From a checkpoint of a small segmentation model.
Model: 4.2M parameters, 48-pixel images, arch unet, norm groupnorm, activation silu, widths [64, 128, 128, 128].
Training: soap at rate 0.003, 14400 steps, batches of 256, held-out accuracy 88%.
Data: trained on aerial photos of the United States (SatlasPretrain), 203450 training examples.
Rows from block 5, named by matrix and row number. Rows with one number belong to one channel. Each number is 128 + 32 x the weight over its row's rms, rounded and kept within 0 to 255. All counts start at 0. After the name is the row's rms in percent of the matrix's.
# convs0: first 3x3 conv (model.decb.0.0.convs.0.weight, 128x256x3x3), inputs 91-103, a 3x3 kernel for each
# convs1: second 3x3 conv (model.decb.0.0.convs.1.weight, 128x128x3x3, transposed), outputs 84-95, a 3x3 kernel for each
convs0.6 102 [138  93 129 140 116 157 128 122 117 119 148 125  99  75 128 168 106 163  98 147 149 139 140 102 169 111  93 115 118 110 103 128 103 158 175  94 141  90 156 184 105 162 173 179 124 149 143 124 139 144 144 102 114 136 139 149 125 147 125 138  99 122 143 158 174 115 122  73 127 179 125 103 151 135 110 135 245 122 104 160 142  81  98 123 138 209 198 102 209 153 125 139 159 127 174 122 114 118  61  71 208 141  91 129  81 123 156 158 132 137 161 148 140 142  87  86  86]
convs0.7 117 [144 103 125 148  93  97 160  82 101 131 181  88 126 160 104 141 179 152 160 120 185 111 121 125 111 125 173 142 109  83 108  70 189 144 159 130 143 110 148 104 134 204 145  84 128 123 108 164 114 101 127 112 145 145 117 128 118 162 135 104 135 170 176 117 138 128 122 127  67 146 148 162  94 148  99 123 161 113 149 162 161 139 161 200 141 182 152 196 135 121 129  90 179  86  96 178 131 157  80 149 171 134  93 151 163  95 118  62  88 183 133 132 135  93 103 108 121]
convs0.8 094 [ 78 159 143 138 117 131 167 177 170 144  86 135 100 154  94 125 135 110  59 164 138 139  84 123  82 142 133  69 151  85 134 104 174 160 107 146 161 151 109 107  84 139 184 127 164  83 113 103 108 130  77 109 139 138 135 138 178 132  81 116 102 175 133 108 111 128 117 155  81 118 219 108 136 140 111 109  66 141 142 176 156 167 137 139 144 192 181 112 119 126 120 136 109 152  73 102 136 148  54 162 157  88 116 122  63 111 118 112  94 126  90 150 158 107 102  49 188]
convs0.9 093 [ 61 139 125 176  75 118 139  81 122  59 187 150 145 149  77 103 113 136 137  85 124 131 126 115 131 158 150 129 132 169 152 120 147 131 128 117 120  95  97  54  95  54 114  78  83 134 159 161 117 197 135 146 143 118 137 142 146 155 140  83 192  96 139  96 167 145 123 159 129  69 144 116 146 148 164  86 113 117 114  92 174  73 107 187 140 155 122 111 110 170 160 134 126 119 158 159 122  89 182 103 151 104  67  82 157  49 115  92 154  72 113 131  64 109 188 131 150]
convs0.10 101 [168 154 109 133 173 127 107 100  86 176 117  77 101  88 213 141 139 130 126  84 143 139 162 106 153 117 166 109 113 102 113 116 138 148 126 146  48 167 128  49 166  80  83 104 119  96 153 112 138 122 103 128 108 161  59 179 111 167  37 180 170 179 136 131  70 110 133 120 143  62 111 162 152 152 107 106 159 170  93 157 100 105 226 101 137 135 114 115 163 105 142 157 176 125  56 131 126 131 131 135  87  73 126 181 115 159 107 103 181 138 111 128  64 179  80 208 135]
convs0.11 094 [135 140  97 142 128 130 173 125  65  79 128 126 118 123  56 147 132 137 147 150 110 136 165  81 124 103 128 119 129  94 109  95 102 128 148 114  92 176  84 105 148 122 115 137 157 174 103 114 132 121 106  76 162  95 142 151 152 157 137 104 109 109 199  83 119 167 118 151 113 109 118 116 150 163 124 179  80 163 111  99 112 164 130 158 147 126  54 104 180 112 110 105  87 118 147 142 116 171 143 151 110 149 106 174  64 128  65 125 108 108 124 104 119 139 100 127 126]
convs0.12 128 [129 152 175 177  95 144 143  73  93 162  92 102 117 164 186  97  99 134 135 119 138 128 122  75  63 107 198 179 101  95 146 146 156 133 151 107  77 162 117  72  39  97 162 102 140 145 134 160 177 113 153 110  98 134  90 164 148 126 108 132  83 108 152 115 146 146 103 120 155  83  96 168 106 137 128  50 155  66  97  88 109 105 175 183 138 118 185  63 138 137  55  96 137 130 121 176 105 186 141  99 128 154 186 113 161  90 144  57 157 103 140  76 107 119 133 100 135]
convs0.13 107 [157 111 146 155  86 129 114 136 140 116  33  84 171  90 157 107 119 115 140 107 112 128 145  66 172 150 138  78 113 137 112 135  92  67  75 129 104 138 111 199 127 102 208 101  75 148 154 164 160 130 121  88 131 120  81  86 182  99 194 150 151 145 145 141 145 134 109 171 144 131 129 106 122 139 143 163 139 102 136 130 139 127 134 170 156 122 155  99 134 145 102 114 160  41  61 108 176 121  84 125 122 146 148 116  82  80  76 142 137 151 154 105 144 114 138 153 141]
convs0.14 106 [215 167 172 165 146  96  67 144 130 123  73 189  91 123 140  97 168 138 111  54 125 170  99  93 119 143 115  52  87 203 122  93 102 128 147 126 126 135 101  88  77  97 136  34 177 128 108  94 129  99 101 102 162 150 104 132 131  97 123 158 106 133 135  78 131 124 109  98 104 137 136  78 140 156 125 141 143 115 139 133 201 129 181 167 181 133 121 178 132 192 105 124 114 109 112 118 162 147 131 139 118 162  64 177 112  52 105 153  61 111 147 104 142  71 145  89 118]
convs0.15 082 [124  96  75  98 157 104 151 171 135  80 166 137 100 101 127 116 145 118 139 141 150 141 130  93 123 184 148 114 113 146  74 134 127 149  98  75 151 126 112 124  67 115 106 108 118 126 165 111 169 111 168 149 150 101 146 124  76 127 111 140  83  76 125  94 105 119  81 152 121  80 124 151 119 143 128 153 125 161 178 120 133 131  87  85 143 132 151 156  77 100 125 125 125 123  76 105 144 135  96 195 170 110 180 152 145 131 106 111  91  72 115  96  89  91 168 139 153]
convs0.16 095 [159 116 135 158  60 135 147 145 142  86 134 152 166 104 157 175 118  73 172 188 119 112 103  87 116 100 141 132 101 141 144 149 151  89 174 144  85 151 150 166 152 116 148 164 100 139 140 109  90 161  88 112 146 136 104 168 130 144 125 175  86 129 191 115 132 124 141 131 107  92  88  85 106  83  99  87  73 130 120 117 112 149 100 143  79 146 138 137  98 171  77 208 181 159 128  95  93 209  63  34 172 138  79  74 115 130  72 164 116 157 100 156 125 152 161 140 134]
convs0.17 097 [162 146 137 122 171  71 131  93 149 128 163 103 116 142  28 139  89 131 152 157 119 151 150  80 120 226 119 173 125 154 156 138 135 194  99 129 103 126 132 108 107 172 141  99 199 129 124 116 101 146 102  84  78 144 143 134 153  90 110 167 118 165 140 123 145  94 140 159 164 150 112 134  39 177 141  54  75 114  99  72  83  98 147 188 120 121 137 144 166  50 103 128 140 129 110 143 131 151 149 141 128 112 147 164 153 122 175  92 164 154 184 117  52 116 125 179 138]
convs0.18 093 [160  91 156  87 217 143  63  88 137  97 171 194  90 179 151 108 122 109 101 106 131 176 140 151  69 136 123 115 105 134 138 159 113 173  79 201 181 130 138 122 105 144 154  78  88 145  98 138 158 129 111 146 143 131 112 135 134 164 118 114  79 178 114 115 151  99  91  88  64 125 148 149 120 154 131 163 149 100 109  69 116 151 153 103 127 122 146  99 155 120 179 137  99 171 171  96 123 113 105 104 107 177  72  98 186  69 111 143 135 103 138 172 142 130 119  80 122]
convs0.19 105 [137 136 113 159 108 151 107 168 201 100 130 157 105 100 147 137  97 137 201 116 100 151 137  78 127 139 134 147 137 117 150 140 102 102 150 137 141 126 131  45  26 100  68  79 129 127 130  86  96  78 130 112 145 173 138  90 125  95  95 159  77 126 162 147 105 175 105 126  77 202 153 137 106 154 113 136 138 116 147 101  85 124 192 150 141  83 140 142 136  91 123 162 113 117 134 140  70  86 122  81  83 152 114  54 135 155 118 206 112 175 159 185 181 107 128 112  51]
convs0.20 093 [156 156 135 115 174 135 106 145 100  66 163 165 122 130 126 108 114 103 182 120 128  97 107 169  76  51 134 138 116 187 159 145 160 120 173 145 135 105 108 161  99  72 131 161 112 147 150 129 145 140 100 161 157  91 168 135 197 107 152 137 124 132 164 144 133 138 171 116  79 160 103  98 140 106 144 108 128 110 165  95 123  83 146 133 115 147 124  99 139 137 151 160 150 113 156  73 166 155 156 142 141 114 116 104 143  91 153 157  94 150 129 156 159 131 161 176  91]
convs0.21 094 [158 106 114 168 126 140 147  77 109 129 153  97 212  97  65 130 139 149 167 101 114 158 191 113 137  27 116 117 132 115 109 112  94  47 119 183 118 112 137  91 157 117 119 163  69 134 122  97  19 153 121 176 102  72 136 171 143 125 212 150 132 143 200 137 135 103 128  98 143 138 169 130 118 120 132 111  96  95 106  91 106 189 161 132 149 166 115 109 130 107 105 141  84 139 135 125 101 142 149 120 111  91  69  13 103  87 131 113 131 146 154 203 166 145 101 157  65]
convs0.22 099 [123 131 147  99 165 129 115  91 193 176  70 107 192 145 171 200 183 182  98  65  92 160 131 140 125 219 104 118  92 196 113 134  78 161 173 120 106 155 135  47 187 142 107 124 102 106 142 129 164 144 116 124 116 192 145  85 161 160 170 100  88 144 125  63 129 151 105 119 134 122 126 159 116 169 151  64 119  99 110 126 130  73 137 133 114 118 147 120 181 133 124 134 167 103 137 162 123 198 126 129 151 162 191 191 231 110 211 134 167 169 132 136 162 198 125 112 102]
convs0.23 092 [134 151  70  96 157 125 121 172 112 174  90 152 143 111 158 172 127  83 157 157 151 133 112  77 107  85 143 153 156  90 106  95 110  97 124 112 144 166  56 104 115  64 142  88 163 119 144 118 102  80  55 153 155 149  89 116  85 106 144 132 176  59 146 138 112 122 154 132 141 153  90  81 113 142 153 135 173 152 116 105 151 120 188 189 113  83 127 115 140  68 123 100 137 130 153 115 129 125 119 112 176 123 108  95 109 200 121 123 153  99 113 186 135 193 111  80 143]
convs0.24 093 [116 101 116 164 131 111  68  99 133 150  91  88 152 111 100  89 123 178 134 112 142 166  87 141 150  99 159 141 144 142 112 103 132 166 123 130 107  98 154 115 156 166 100 146  77  85 130  90  75 115 121 141 148 108 105 112 163 139 125 162 147 125  80 147 187 203 106 164 156 153 161 122 115 154 166 158 138 131 149  99 104 118 133 111 109  83 105 124 110 126  79  88 174 125 194 163 138 126 130  52 152 164 123 179  96  63 102 107  92  89 153 101 231 146 129  43 105]
convs0.25 112 [113  74 161 106 121 135 110 114 125 157 204 146  79 129 190  94 181 151 126 103 107 122 109 146  88 181 167 159 194 130 156 131  96 150 110 156 147 187 168 129 115 122 189 122  98 119 140 160 159 135 141 130 119 126  95 109 152 101 125 160 127 120 162  85 121 175 100  95  92 124 125  88 115 172 146 160 116  72 140  85  81 181  97 129  96 126 131 145  80 111 158 125 102  95 113 128 116 140  71 136 145 141  70 105 177  82 189 125 122 162 139 113 147 147 108 144 179]
convs0.26 108 [117 130 138 121 165  67 161 110 128  88 160 121 104 198 153  97 159 134 120 150 142 162 122  73 206  92 105 154  52 171 101 131  93 139 140  77 126 128  65 109 141 116 161 129 153 167 110 162 131 137 130 146 148 139 101 110 111 128 142 150 190 112 164  83  84 133 124 155 129  72 122 145 141 116 119  79 158  88 123 119  86 141 171  80 115 184  93 134  70 109 148 114  91 154 124 201 137 165 151 109 171  74 191  87 120 114  68 131 151  95 194  76 169 129 158 124 113]
convs0.27 114 [140 162 111 137 176 207  86 106 125 116  89 113 131 101  76  86 155 155 133 141  71 117  77  91 122  94  95 134  51 121 136 128 144 153 120  79  95  48 140  61 113 232 149  98 214 180  84 170  91 145 187 121 123 105  77 128 122  99  92 173 107 200 140 143 141 100  88 106 168 129 224 137  97 183 132 148 111 126  97  91 128 169 157 151 111 102 111  89 120 122  84 167 167 144 113  33 106 132 119 178 132 141 112 188 202 171 127 115 134 205 177 197 161 184 146 106 196]
convs0.28 096 [102  82 115  99 119 150  99 108  83 161 134 100  94 162 159 103 154 182 147 118 170 134 224 114  84 103  75 143 147 129 122 124 169 111 141 153 149 114 181 159  67 126  72 148 137 111 104 162 123 112  83 158 128 117 129 106  68 136 149 103 194  58 130 134 168  91 119 135 125 100  72 121 130 102 105 192  71 151 109 149 105 109  85 162 190  76 106  95 136 139 117 193 124 167 103 190 118 162  87 158  70  91 112  81 143  65 143 199  87 171 163 126 111 146 102 139 106]
convs0.29 085 [129 140 105 124  48 166 138 129 144 107  89 129 111  51 147 139 107 141 139  84 106  98 139 131 136 130  90  79 177 120 166 157 166 116 111 183 106  62 125  95 163 137 116 191 159 105  84 106 170 174 144 164 118 104 105 147 130 118 114 130  83 158 188  90  76 125 102 129 112  93 168 104 110  70 125 140 166 154 164 133 147 184  69 109 120 147 125  71  89 102 170 186 141 120  43 109  79 124 155 168 159 117  76 127 135 207 163 143 113 184  89 157 130 116 177 223 155]
convs0.30 097 [152 188 144 175 165 117  64  70 138 117 187 102 171 184 134 132 137 122  99  92 116 147 154  70 153 134  76 132 117 134  94 103  57 130 158 173  99 140 119 107 119 152 142 123 114 131 183 139 113 163 134 184 140 154 139 139 167  82 153 134 140 100 148 195 126 122  87 104 113 108 136  74 139 131 110 147 171 121 170 122 153 119 171 153 123 190 143 150 199 157 133 149 152 124 161 125 125 137 100  96 149 130  92 100 169 135 174 128 113 147 164 166 137 147 108 153 133]
convs0.31 096 [150 181 171  92 111 106  96 131  56 153 177  51 117 133 219 145 116 148 149 127 114  41 159 126 172 134  28 141 104 159 137 138 116 125 110 143  97 185 162 189 105 150 112 136  61 138 109 104  98 128 160  88 114 115 146 116 105  95 125 234 104  87 125 117 136 134 129  83 124 136 160  91 173 113 107 153 118 118 122 158  56 131 101 190 106 100 146 129 118 161 150 100  72 153 101 137  88 132 113 162 132 124 143 164 133 103 133 123 151 114 210 170 119 134 109 126  87]
convs0.32 093 [139  99 160 158 185  44 136  95 147 129 181 156 188 121 112 150 111 163 122 113  86 101 107  74 150 104 116 144 131 150 137  93  81 153 124 159 165 103 125  98 114  52 108 143  94 134 155 119 136 146 110 145 159 145  89 148 137 130 164 110 143 111 178 113 154 159 128 194 137 130 142 131 138 168 126 126 122 134 100 128 132 142 103 124 167 163 124 118 126 142 125  93 167 148 104 131 129 135 138 161 136 119 126 134 188 177 148  92 129 164 134 123 171 110 119 114  71]
convs0.33 111 [121  99  81 132 121 143 136 157 131 153 114  54 122  95 141 151 137 140 141 133 156 108 108 111 174  80 100 116 134  47 119 136 159  73  56 138 100 139 166 139 109 115 192 156 119 118 162  66 115 127 119  96 155  82 130 140 141 152 122 190 108 139  40 144 129 110 125 184 161 131  98 104 142 137 130 179 123 126 124 208 133 173 110 120 162  98  99 133 152 108  91 102 144 105 131 130 157 141 139 118 143 148  79 201 104 154 135 131 144 146 206 139 170 124 109 124  92]
convs0.34 088 [107 175 135 136 155 156  81 107  88 105  98 100 109 142  88 154 107  99 114 145 162  88 121  94 155 124 132  98 191 171 110 162 160 107 201 105 164 204 159 136 161 199 152 142 157 145 110 108 111  71 163 199 127 138 100  95 167 152 175 114 110 116 121  95 167 154 153 129 108 115 173 144 133 120 131 114 144 149 162 146 120 122 126 106  88 112 149 134 115  51 163 107 148  57 138 135 111 145 145 114 172  80 219 141 146 162 125 100 110  72 158 105 139  99 123 135 119]
convs0.35 079 [133  97 114 114 144 122 146 101 127  98 223 141 175 138 103  96 113  59 141 109  77 105 119 129 126 205 101 141  93 136 119  92 134 121 138 156 139 184 167 123 129  88 101 150 129 115 183 151 165 168  77 122 133 126 155 104 111 150 145 121 104 158 128 112  64 119 133 114 117  88  80  72 128  74 137 137 146 100  92 150 105 133 164 110 130 117 139 108 137 166 151  98  89 111 119 153  82 101 142 150 119 113 113 103 170 169 163  83 145 149 144  51 126 147  89 180 133]
convs1.6 093 [145  67 116 171  38  76 127 116 132 159 111 113 129 119 144 140 178  87 107 141 104 136 167 125 101 109 120 101 107 186  72 132 123 147  96  79 120 176  95 103 152 121 145 122 126 148 117 135 142 141  92 156 183 144 132  77 111 149 154  72 100 140 102 100 142 161 158 184 127 154 100 135 178 128 115 193 134 139 142 102 159  78 140 131 121 137 186 147 143  69  92 101  80 126 133 114 123  63 108 154 132 112 136 104 139 101 129 133]
convs1.7 120 [150  77 125 134  83  81 122 128 138 133 142 143 149  97 101 129 100 109 171 174 146  61 143 139 105 151 169 120 128 121 202 101 100 118 115 118 109 139 118 138 190 169 128 170 145 126 130 162 101 140 150 114 130 120 123 116 173 126 124 132 125 131 120  91 112 194 115 133 126 102 124 119 109 105 204 166 124 186 125 152 176  93  76  53 105 162 132 125 140 125 103 144 171  99 134 160 149 149 176 151 156 129 142 108 101 181 116 166]
convs1.8 094 [132 128 109 149 182 135 160 136 118  87 135 180  87  91  63  71  95 106 150 135 225 170 159  79  99 100 199 128 103 104 123 139 106 112 186 151 145 121 124  79 129 144 117 164  93 116 126 166 181  92 145 153 235 168 114 128  96 175 102 160  82 177 163 146 116 125  82 132  86 147 145 159 110 167 101 121  96 176 128  45 139 118 167 127 166 110 136 145 142  97  73 185 106 118  94 115 193  67  61  94 106 145 125 150 158  98 105 104]
convs1.9 094 [147 100  89 116 109  54  96 128 168 126 110 114 157 145 129 104 178 128 123 139 109 131  93 164 147 129  80 142 124 165 135 127 116 144 145 157  72 154 200 149 106 109  91 126 164 129 105 132 103 195 161 128 166  90  51 105 134 131 115 134 162 104 121 134 126 148 159  94 156 114  92 170 117 130 170  46  73 137 109  92 153 116 183 149  96 136 133 139 128 135 130 150  61  83 123 150 128  92 138 105 154  72 141 122 156 158 117 130]
convs1.10 092 [125 164 130 137 117 188 158 172 118  92  99  74  68 121 170 146 116  66 116 111 164 124 144 137 173 102 106  93 112 129 165 109 182  85 121 165 112 122 106 145 146  61 135 133  78 150 142  86 166 138 103 105 111 149 124 131  64  37 135 119 113 132  96 180 101 111 103 148 197 133  81 174  92 130 118 133 121 139 117 144  71 156 147 118 107  77 104 121 137 114 107 147 132 142 142 140 130 189  96 125 107 206 112  81  99 106 142 175]
convs1.11 094 [162 132 143  75 144 140 161 111 101  83 102  99 118 145 102 178 113 102 126 119  94 150 170 164 127 145  64 108 143 142 120 142  88 113  97 141 141 130 117 185 154 102 175 130 160 122 120 143 176 155 121 115 150 147  77 117 125 117  97 101 104 134 176 106  88  95 173 146 147  90 121 161 141 197 100 128 159 142  98 150 146 143 201 138 125 126  98 117 106 137 105 129 108 164 184  97 205 117 104 115 118 131 146 121  94 130 111  71]
convs1.12 104 [193 210 110 178 122 162 123  95  68 153  74 116 138  74  85 158 102 187 143 143 158  70 142  98 207 183 133 107 105 165 150 119 157 136 155 113 146  92 102 105 106 187 118 119 168 138 110 108 133 123 144 142 179 144 117 142 155 173 169 145 128 147 110 118 143 119 120 138  94  82 105 115 133 133 118 115 119  75 122 142 129 121 195 120 137 190 100  72 116 119 134 107  78 123 120 167  90 117 111 165 153 152 176 146  67 186 130 137]
convs1.13 086 [100 132 129 163 177 115 184 150 169 129 129  99 155  86 102 142 143  83 104 106  97 104 126  95 124 138 150 145 155 184 109 162 119  41 132 158 136  94 118 144 106 165 140 194 165  46  59 127 139 157 125 141  90 107 183 123 141 188  91 104 120 208  85  95 137 179 164 128 132 167 105 124  94  78 198  91 110 153 135 115 109  97 111  89 136 118 141  89 141  93 156 105 144 137  89 134  97  87 131 124 132  96 119 146 131  96 140  83]
convs1.14 095 [121 142 102  65 105 116 156 189 173 130  95  78 142 158 154 140 131 163 134 101 108 139 141 117 145 145 130  57 112 196 127 117 114 163  77 101 145 143 182  83 150 138 114 117 114 155 131 160 102 187 120  64 122 154 107 130 125 182 150  99  83 179 165  82 102 116 170 129 150 143 154 122 128  87  97 146 109 151 132 143 148 107  98 143 108 158 134 213  89 151 152 172  41 131  71 139  82  70 125 114 144 129 119 117 162 137  93 113]
convs1.15 093 [180 123  73  92  93 112 158  81 103 130  93  75 129 142  92 174  88 101 153 120  99  99  69  94 106 151 176 106 111 157 113 115 159  94 120  69 154 160 149 154 169 109 112 143 156 180 131 107 163 150 194 144 121 107 152  78  82 111 124 134 146 102 125 105 171 117 133 127 123 126  91 147 152 107 116  98 114 105 176 113  84 161 164  98 163 110  79 145 165  84  93 113 167 128 106 145 185 127 136 178 148  94 156  46 123 171 142 147]
convs1.16 107 [128 114 136 103 130 156 190 124  97 158 128 126 142 120 121 132  65  44 116 162 154 106 225 131 101 154 100 109 150 122 124 177 165 120 152 130 127 154  85 173  75  56 132  76 100 185 161 131 118  87  92 152 134 112 116 115 147 186 164 115 118 121 124 109 111 189 165 139 129 175 154  89 124 173 145 116  52 153 108 106 144 109  77 136 142 139 115  90 130 133  93 199 145 159 155 123  82  99 214 145  91 119  96 105 137 140 118 163]
convs1.17 099 [ 58 177 117 146 117 132 182  83 137 123 159 106 118  97  65  84 146 163 180 121 167 112  80 138 152 150 120 169 111 156 139 116 153  91 128 161  72 127 105 117 141 166 110 152 130 100 106 140 120 179  66 159 103 130 138 149 179 107 149 134 132 117  86 106 140 157 160  79  84 149 111  77 108  68  73 143 103 104 126 200 128 134 134 214 110 152 117 173 141 140 142 150  99  60 128 138  98 170 120 115 125 181 139 116 150 148 164 118]
convs1.18 088 [198 123 133 137 181 170  47 123  93  94 153 102 175 130 103 125 138 149 131 146 117 121 128 114  96 122 149 123 145 136 149 128 178  44 133 180 123 141 155 151 108 144 165 107  59  85 133  95 111 132 146 101 152 143 147 134 124 124 141 135 172 100 156 125  80 130 106 117 192 160   7 122 136 135 114 225  92 128 145 170 158 129 122 163 166 137 212  88 144 111 107 143 109 160 133 137  98 133  56 187 104 147 105 175  81  95  99 177]
convs1.19 128 [ 70 156 211 151 155 188 184 113 162 172  86 138 129  94 125 115 163 144 175 105  57 129 123 125 112 122 193 100 121  70 167 141 135 127 154 130 132 140 104 101  94 120 117 155 151 127  93 127 156 122  68 135 123 101 105 131 150  97 139 155 125 147  90 112 115  87  91  91 122 166 107 146 200 123  74 123 123 106  63 122 194 143 133 127 135 154 149 117 112 100 177 153 156 104  76 129 153  83 144 107 176 141 136 165 120 170 137 106]
convs1.20 091 [160  95 157 133 156 111 167 115 125 170 130 154 120 127 132 102 158 153 127 129 137 123 100 116 117 137 175 112 130 144 111 143 172 181 115 136  41 146 212 129 118 157 132  81 114 124  84 133 119 132 125 118 142 132 161 109 158 161 122 117 156  93 159  92  52 137 106 109 102  95 162  69 113  91 133  85 134  86 130 117  96 168 138 112 116 175 142 171 135 137 212  96 130 117 150  53 110  80  89 119 156 161  92 158 108 147 197 147]
convs1.21 135 [109 112 120  96 143 124 100 105 138 123 139 190 116 124  91 121 122 162  81 151 130 101  97 147 142 163  97 192 127  68 175 186  67 163 155 131 140 127  98 160  57  89 163 121 117 149 112 187 155 123 133 174 155  88  96 137 116 139 135 117 145  86 125  76 166 184 112 157  67 136 111 106 130 145  96 136 138 149 142 142 112  94  74 138 115  90  87  91 148 140  92 192 112  93 122 127 136 113 160 152  62  88 148  62 139 156 153  99]
convs1.22 093 [140 116 128 168 148 152  33 128 170 180 130 138 168  85 120 125 159  98  97  95 160 140  83  72  96  93 137  98 155  79 100 155 153 101 150 195 124  92  47 119 154  83 158 133 134 117 166 171  47 140  85 131  71 153  88 156  98 117 104 135  87 102 181 119 144 141 185 137  87 147 112 163 200 105 169 104 127 198 146 158 100 180 187  90 154 123 156 122  69  61 121 179 146 178 174 117 131 186 152 108 137  84  67 176 131 157 116 133]
convs1.23 099 [ 93 104 130 126 182 145 169 161 130 111 170 183 144 162 144 148  58 140 102 123  80  98 100  96 154 176 140 106 170  87 121 140 182 179 124 121 105  96 102 126 165 116 201  89 114  92  95 112  95 124  79 100 136 127 122 111 120 115 145 117 116 118 163 142 145 104 113 135 131 127 127 122 129 155 175 123 151 115 121 172 112 174 181 118 135  78 109 105  88  71 143 121 101 170 139  83  80 151 133 153 130 119 195 197 165 178 177 144]
convs1.24 098 [119 172 154  96  96 140 130 123 109 148 155  52 128 110 104 118 133 130 121 118  91 123  55 138 161 162 128 137 103 119 107 112 149 159 102 128 126 125  62 119 180 129 133 154 115 186  96 116 150 147  89 224 131 100  92 101 134 121 111 145 116  77  35  92 132 117 175 132 134  98  94 120 148 136 117 130 133 103 126 169 128 114 112 167 100 128 169 101 143 173 171  97 142 118 206 152 111 164 154 135 162 118 140 123 109 124 164 162]
convs1.25 081 [136 137 101 171  56  86 140 124 134  69 102 148 146 163 107 151  96 210  96 179 172 110 136 161  81  62 141 171 185  81 174 155 124 146 124 171 117  89 179 140 105 138 175 166 106 165 121 107 115  90 123 119 108 141  95 119 156 176 121  81  95 163 164 160 124 135 144 156  62 122 179  90 172  71 163 153 116 132 156  94 126 178 146 140  84 134 169 173 180  81  98 121 193 148 120 172 109 153 143 102 109  90 172 136 159 146  22 133]
convs1.26 104 [ 64 111 114 142 130 102 123 113  95 146 126 121 143  79 157 119 154  76 129  85 179 120 202 107 128 140  77 163  47 133 149  99 106 114 154 136 150 198  85 123 110 155 132 107 222 102  81 171  92 165  50 140  88 142 136 107  92 156 152 108 135 113 121 131 143 119 109 138 134 151 119  85  91 174 129 126 161 161 125 154 168  78 131 111 101  88 152 130 127  95  87 140 150 145 172 121  89  84 175 184 155 146  88 100 122 148 129 136]
convs1.27 123 [ 60 102  65 113 133 179 199 140 136 132 145 155 167 119 107 102  84 136 150 190  91 106 117  74 119 145 158 191 109 129 119  99 134 144 169 184 140 123 141 117 133 171 140 137 136  79 143  93  96  94 165  95 168 117 138 136 114 120 113 108 132 154 137 187 150 191  95 173 137 127 148 142 125 135 167 154 118 150 152 123  83  96 174 142 146  80 125 148 143  89  46 155  89 143 184 140 117  80 116 134 102 128 137 126  70 153 139 144]
convs1.28 093 [ 85 121 184 113 140 163 181 136 175 155 131 173  80  88 118 101 102 102 101 152 135 161 107  83 124 198 130 126 136 105 126 150 105 116 133 167 138 131  72 162 111  97 126 130 144 120 134 146  89 160 131 173 143 138 113 123 102  96 131 158 167 114  88 109 122 141 114  37 200  93 126 106  88 168 140 157 132 101 146 116 144 122 128 139  98 121  94 137 105 121 149 139 100 148 127 116 128  54 143 141 114 145 184 135  77 157 142 151]
convs1.29 097 [150 149 154 127 143 128 146 204 103 121 137  85 130 164 120 184 152 160  62 105 103 165  94 182 147  92 119 123 136 148 125 131 113  84  82 103 139 120 119 146 140 104  51 100 130  95  99  97 128 100 145 143 150  75 120 118 114 224 121 132 115 130 116 156 184 140 145 175 135 129 100 133 116  78 222 169  94 132 161 171 108 141  68 156 158 135  90  95 147  80 140  91 127  71 146 146 100 152 137 119 155 165 180 117 113 108 124 112]
convs1.30 092 [122 124 103 127  89 106 133 157 156 159 153 122 167 130 119 130 171 153 144 133 102 149  93 122 149 138  66 121 123 153 129 145 112 159 109 161 137 186 109 155 143  86  97 106  96  52 119 114 110 130 164 126  97 171 134 154 153  89 183 159 151 106 155 126 121 145 177 124 122 111 156  90 176 149 131 142 115  45 107 125 103 109  95  75  78 144  90  77  91 158 134 129 112  63  71 122  47 110 172 157 175 145 175 115 158 110 113 149]
convs1.31 092 [129 152 157 130 101 138 143 173 112 151 120  78 122 135 143 144 182 155 106 147  65  90 157 130  91 170 145 111 175 114 118 162 147 154 121 121 124 181 129  87  96 183 172 139 149 143 180  87 140  80 107 142 101 134 171 146 136 150 215 140 161 104 146 114 119 129  68 117 153 172 170 226 141 187 114 133  98  73 127 180 129  97 154  96 151 115  93 113 186 153  92 110 130 148 146 104 115 130 106 111 108 138 147 101 113 134 108 139]
convs1.32 089 [110 117  81 105 104 159 104 102  73  97 152 133  64 166 123 112  88 158 141 165 137 126  98 107 116 141 138 118  97 117  78 110  86 115 133 176 145 139  99  59 148 122 149 120 137  93 143 150 116  90  66 142  99  82 114 176  97 125  97 105 124 132 148 121 155 115 123 131 121 114 154  96 204 136 117 129 153 132 139 142 177 122  85 162  83  99 120 116 103  82 115 150 150  98 160 201 116 123 175  90 187  88 126  98 131 160  97 173]
convs1.33 089 [113 123 201 134 137 122 121 110 149 110 145 127  98 131 113  85  34 111 145 123  94 180 155 121  93 127 104 136 113  67 190  82 138 191 153 108 138 126 133 103 136  99  85 153  52 224 171  97 152 101 153 108 179  44 100 109 151 118 121 131 113 126  71  36 135 123 129 141 141 148  92 152 162 187 150 130  61 172 126 182  64 146 145 154 118 174 106 110 109 106 110 120 134 141  92  69 133 159 109 156 134 104 152  80 150 165 181  73]
convs1.34 092 [ 86 148 146  92 109 198 135 177 121 148 143 109 134 155 110 111  97 132 123 121 149  81 151 139 227 114 130 130 118 110 142 131 121  78 104 161 138 141 146 133 136 169 169 132 121 151  91 139 103 155 162  94 115 132  79 145 126 150 145 150  99 124 161 114 113  95 142 144 126 163  96 144 115 160 121 131 119 123 136 129  44 180 162 103 123  85 110 131 193 101 135 131 103 135 122 119 115 113  68 159 137  98 119  93 166 121 147 149]
convs1.35 095 [ 82 147 155 116 100 153 164 147 111 110  74  70  81 174 159  87 121 109 138 134 134 146 127 109  87 154 138 117 165 143  79 132 149 156 136 132 107 156 146 155 159  93 167 136  78 115 129 132  68 155 160 198 183 148 159 157 115 141 146 164 158 124 127 149 108 108 101 141 168 103 183 150 114 152 162 145 171  62 173 125 124 104  73 168  99 123 144 174 116 134  53 114 139 137 188 120  93  89  98 137 114  95 175 114 111 194 148 119]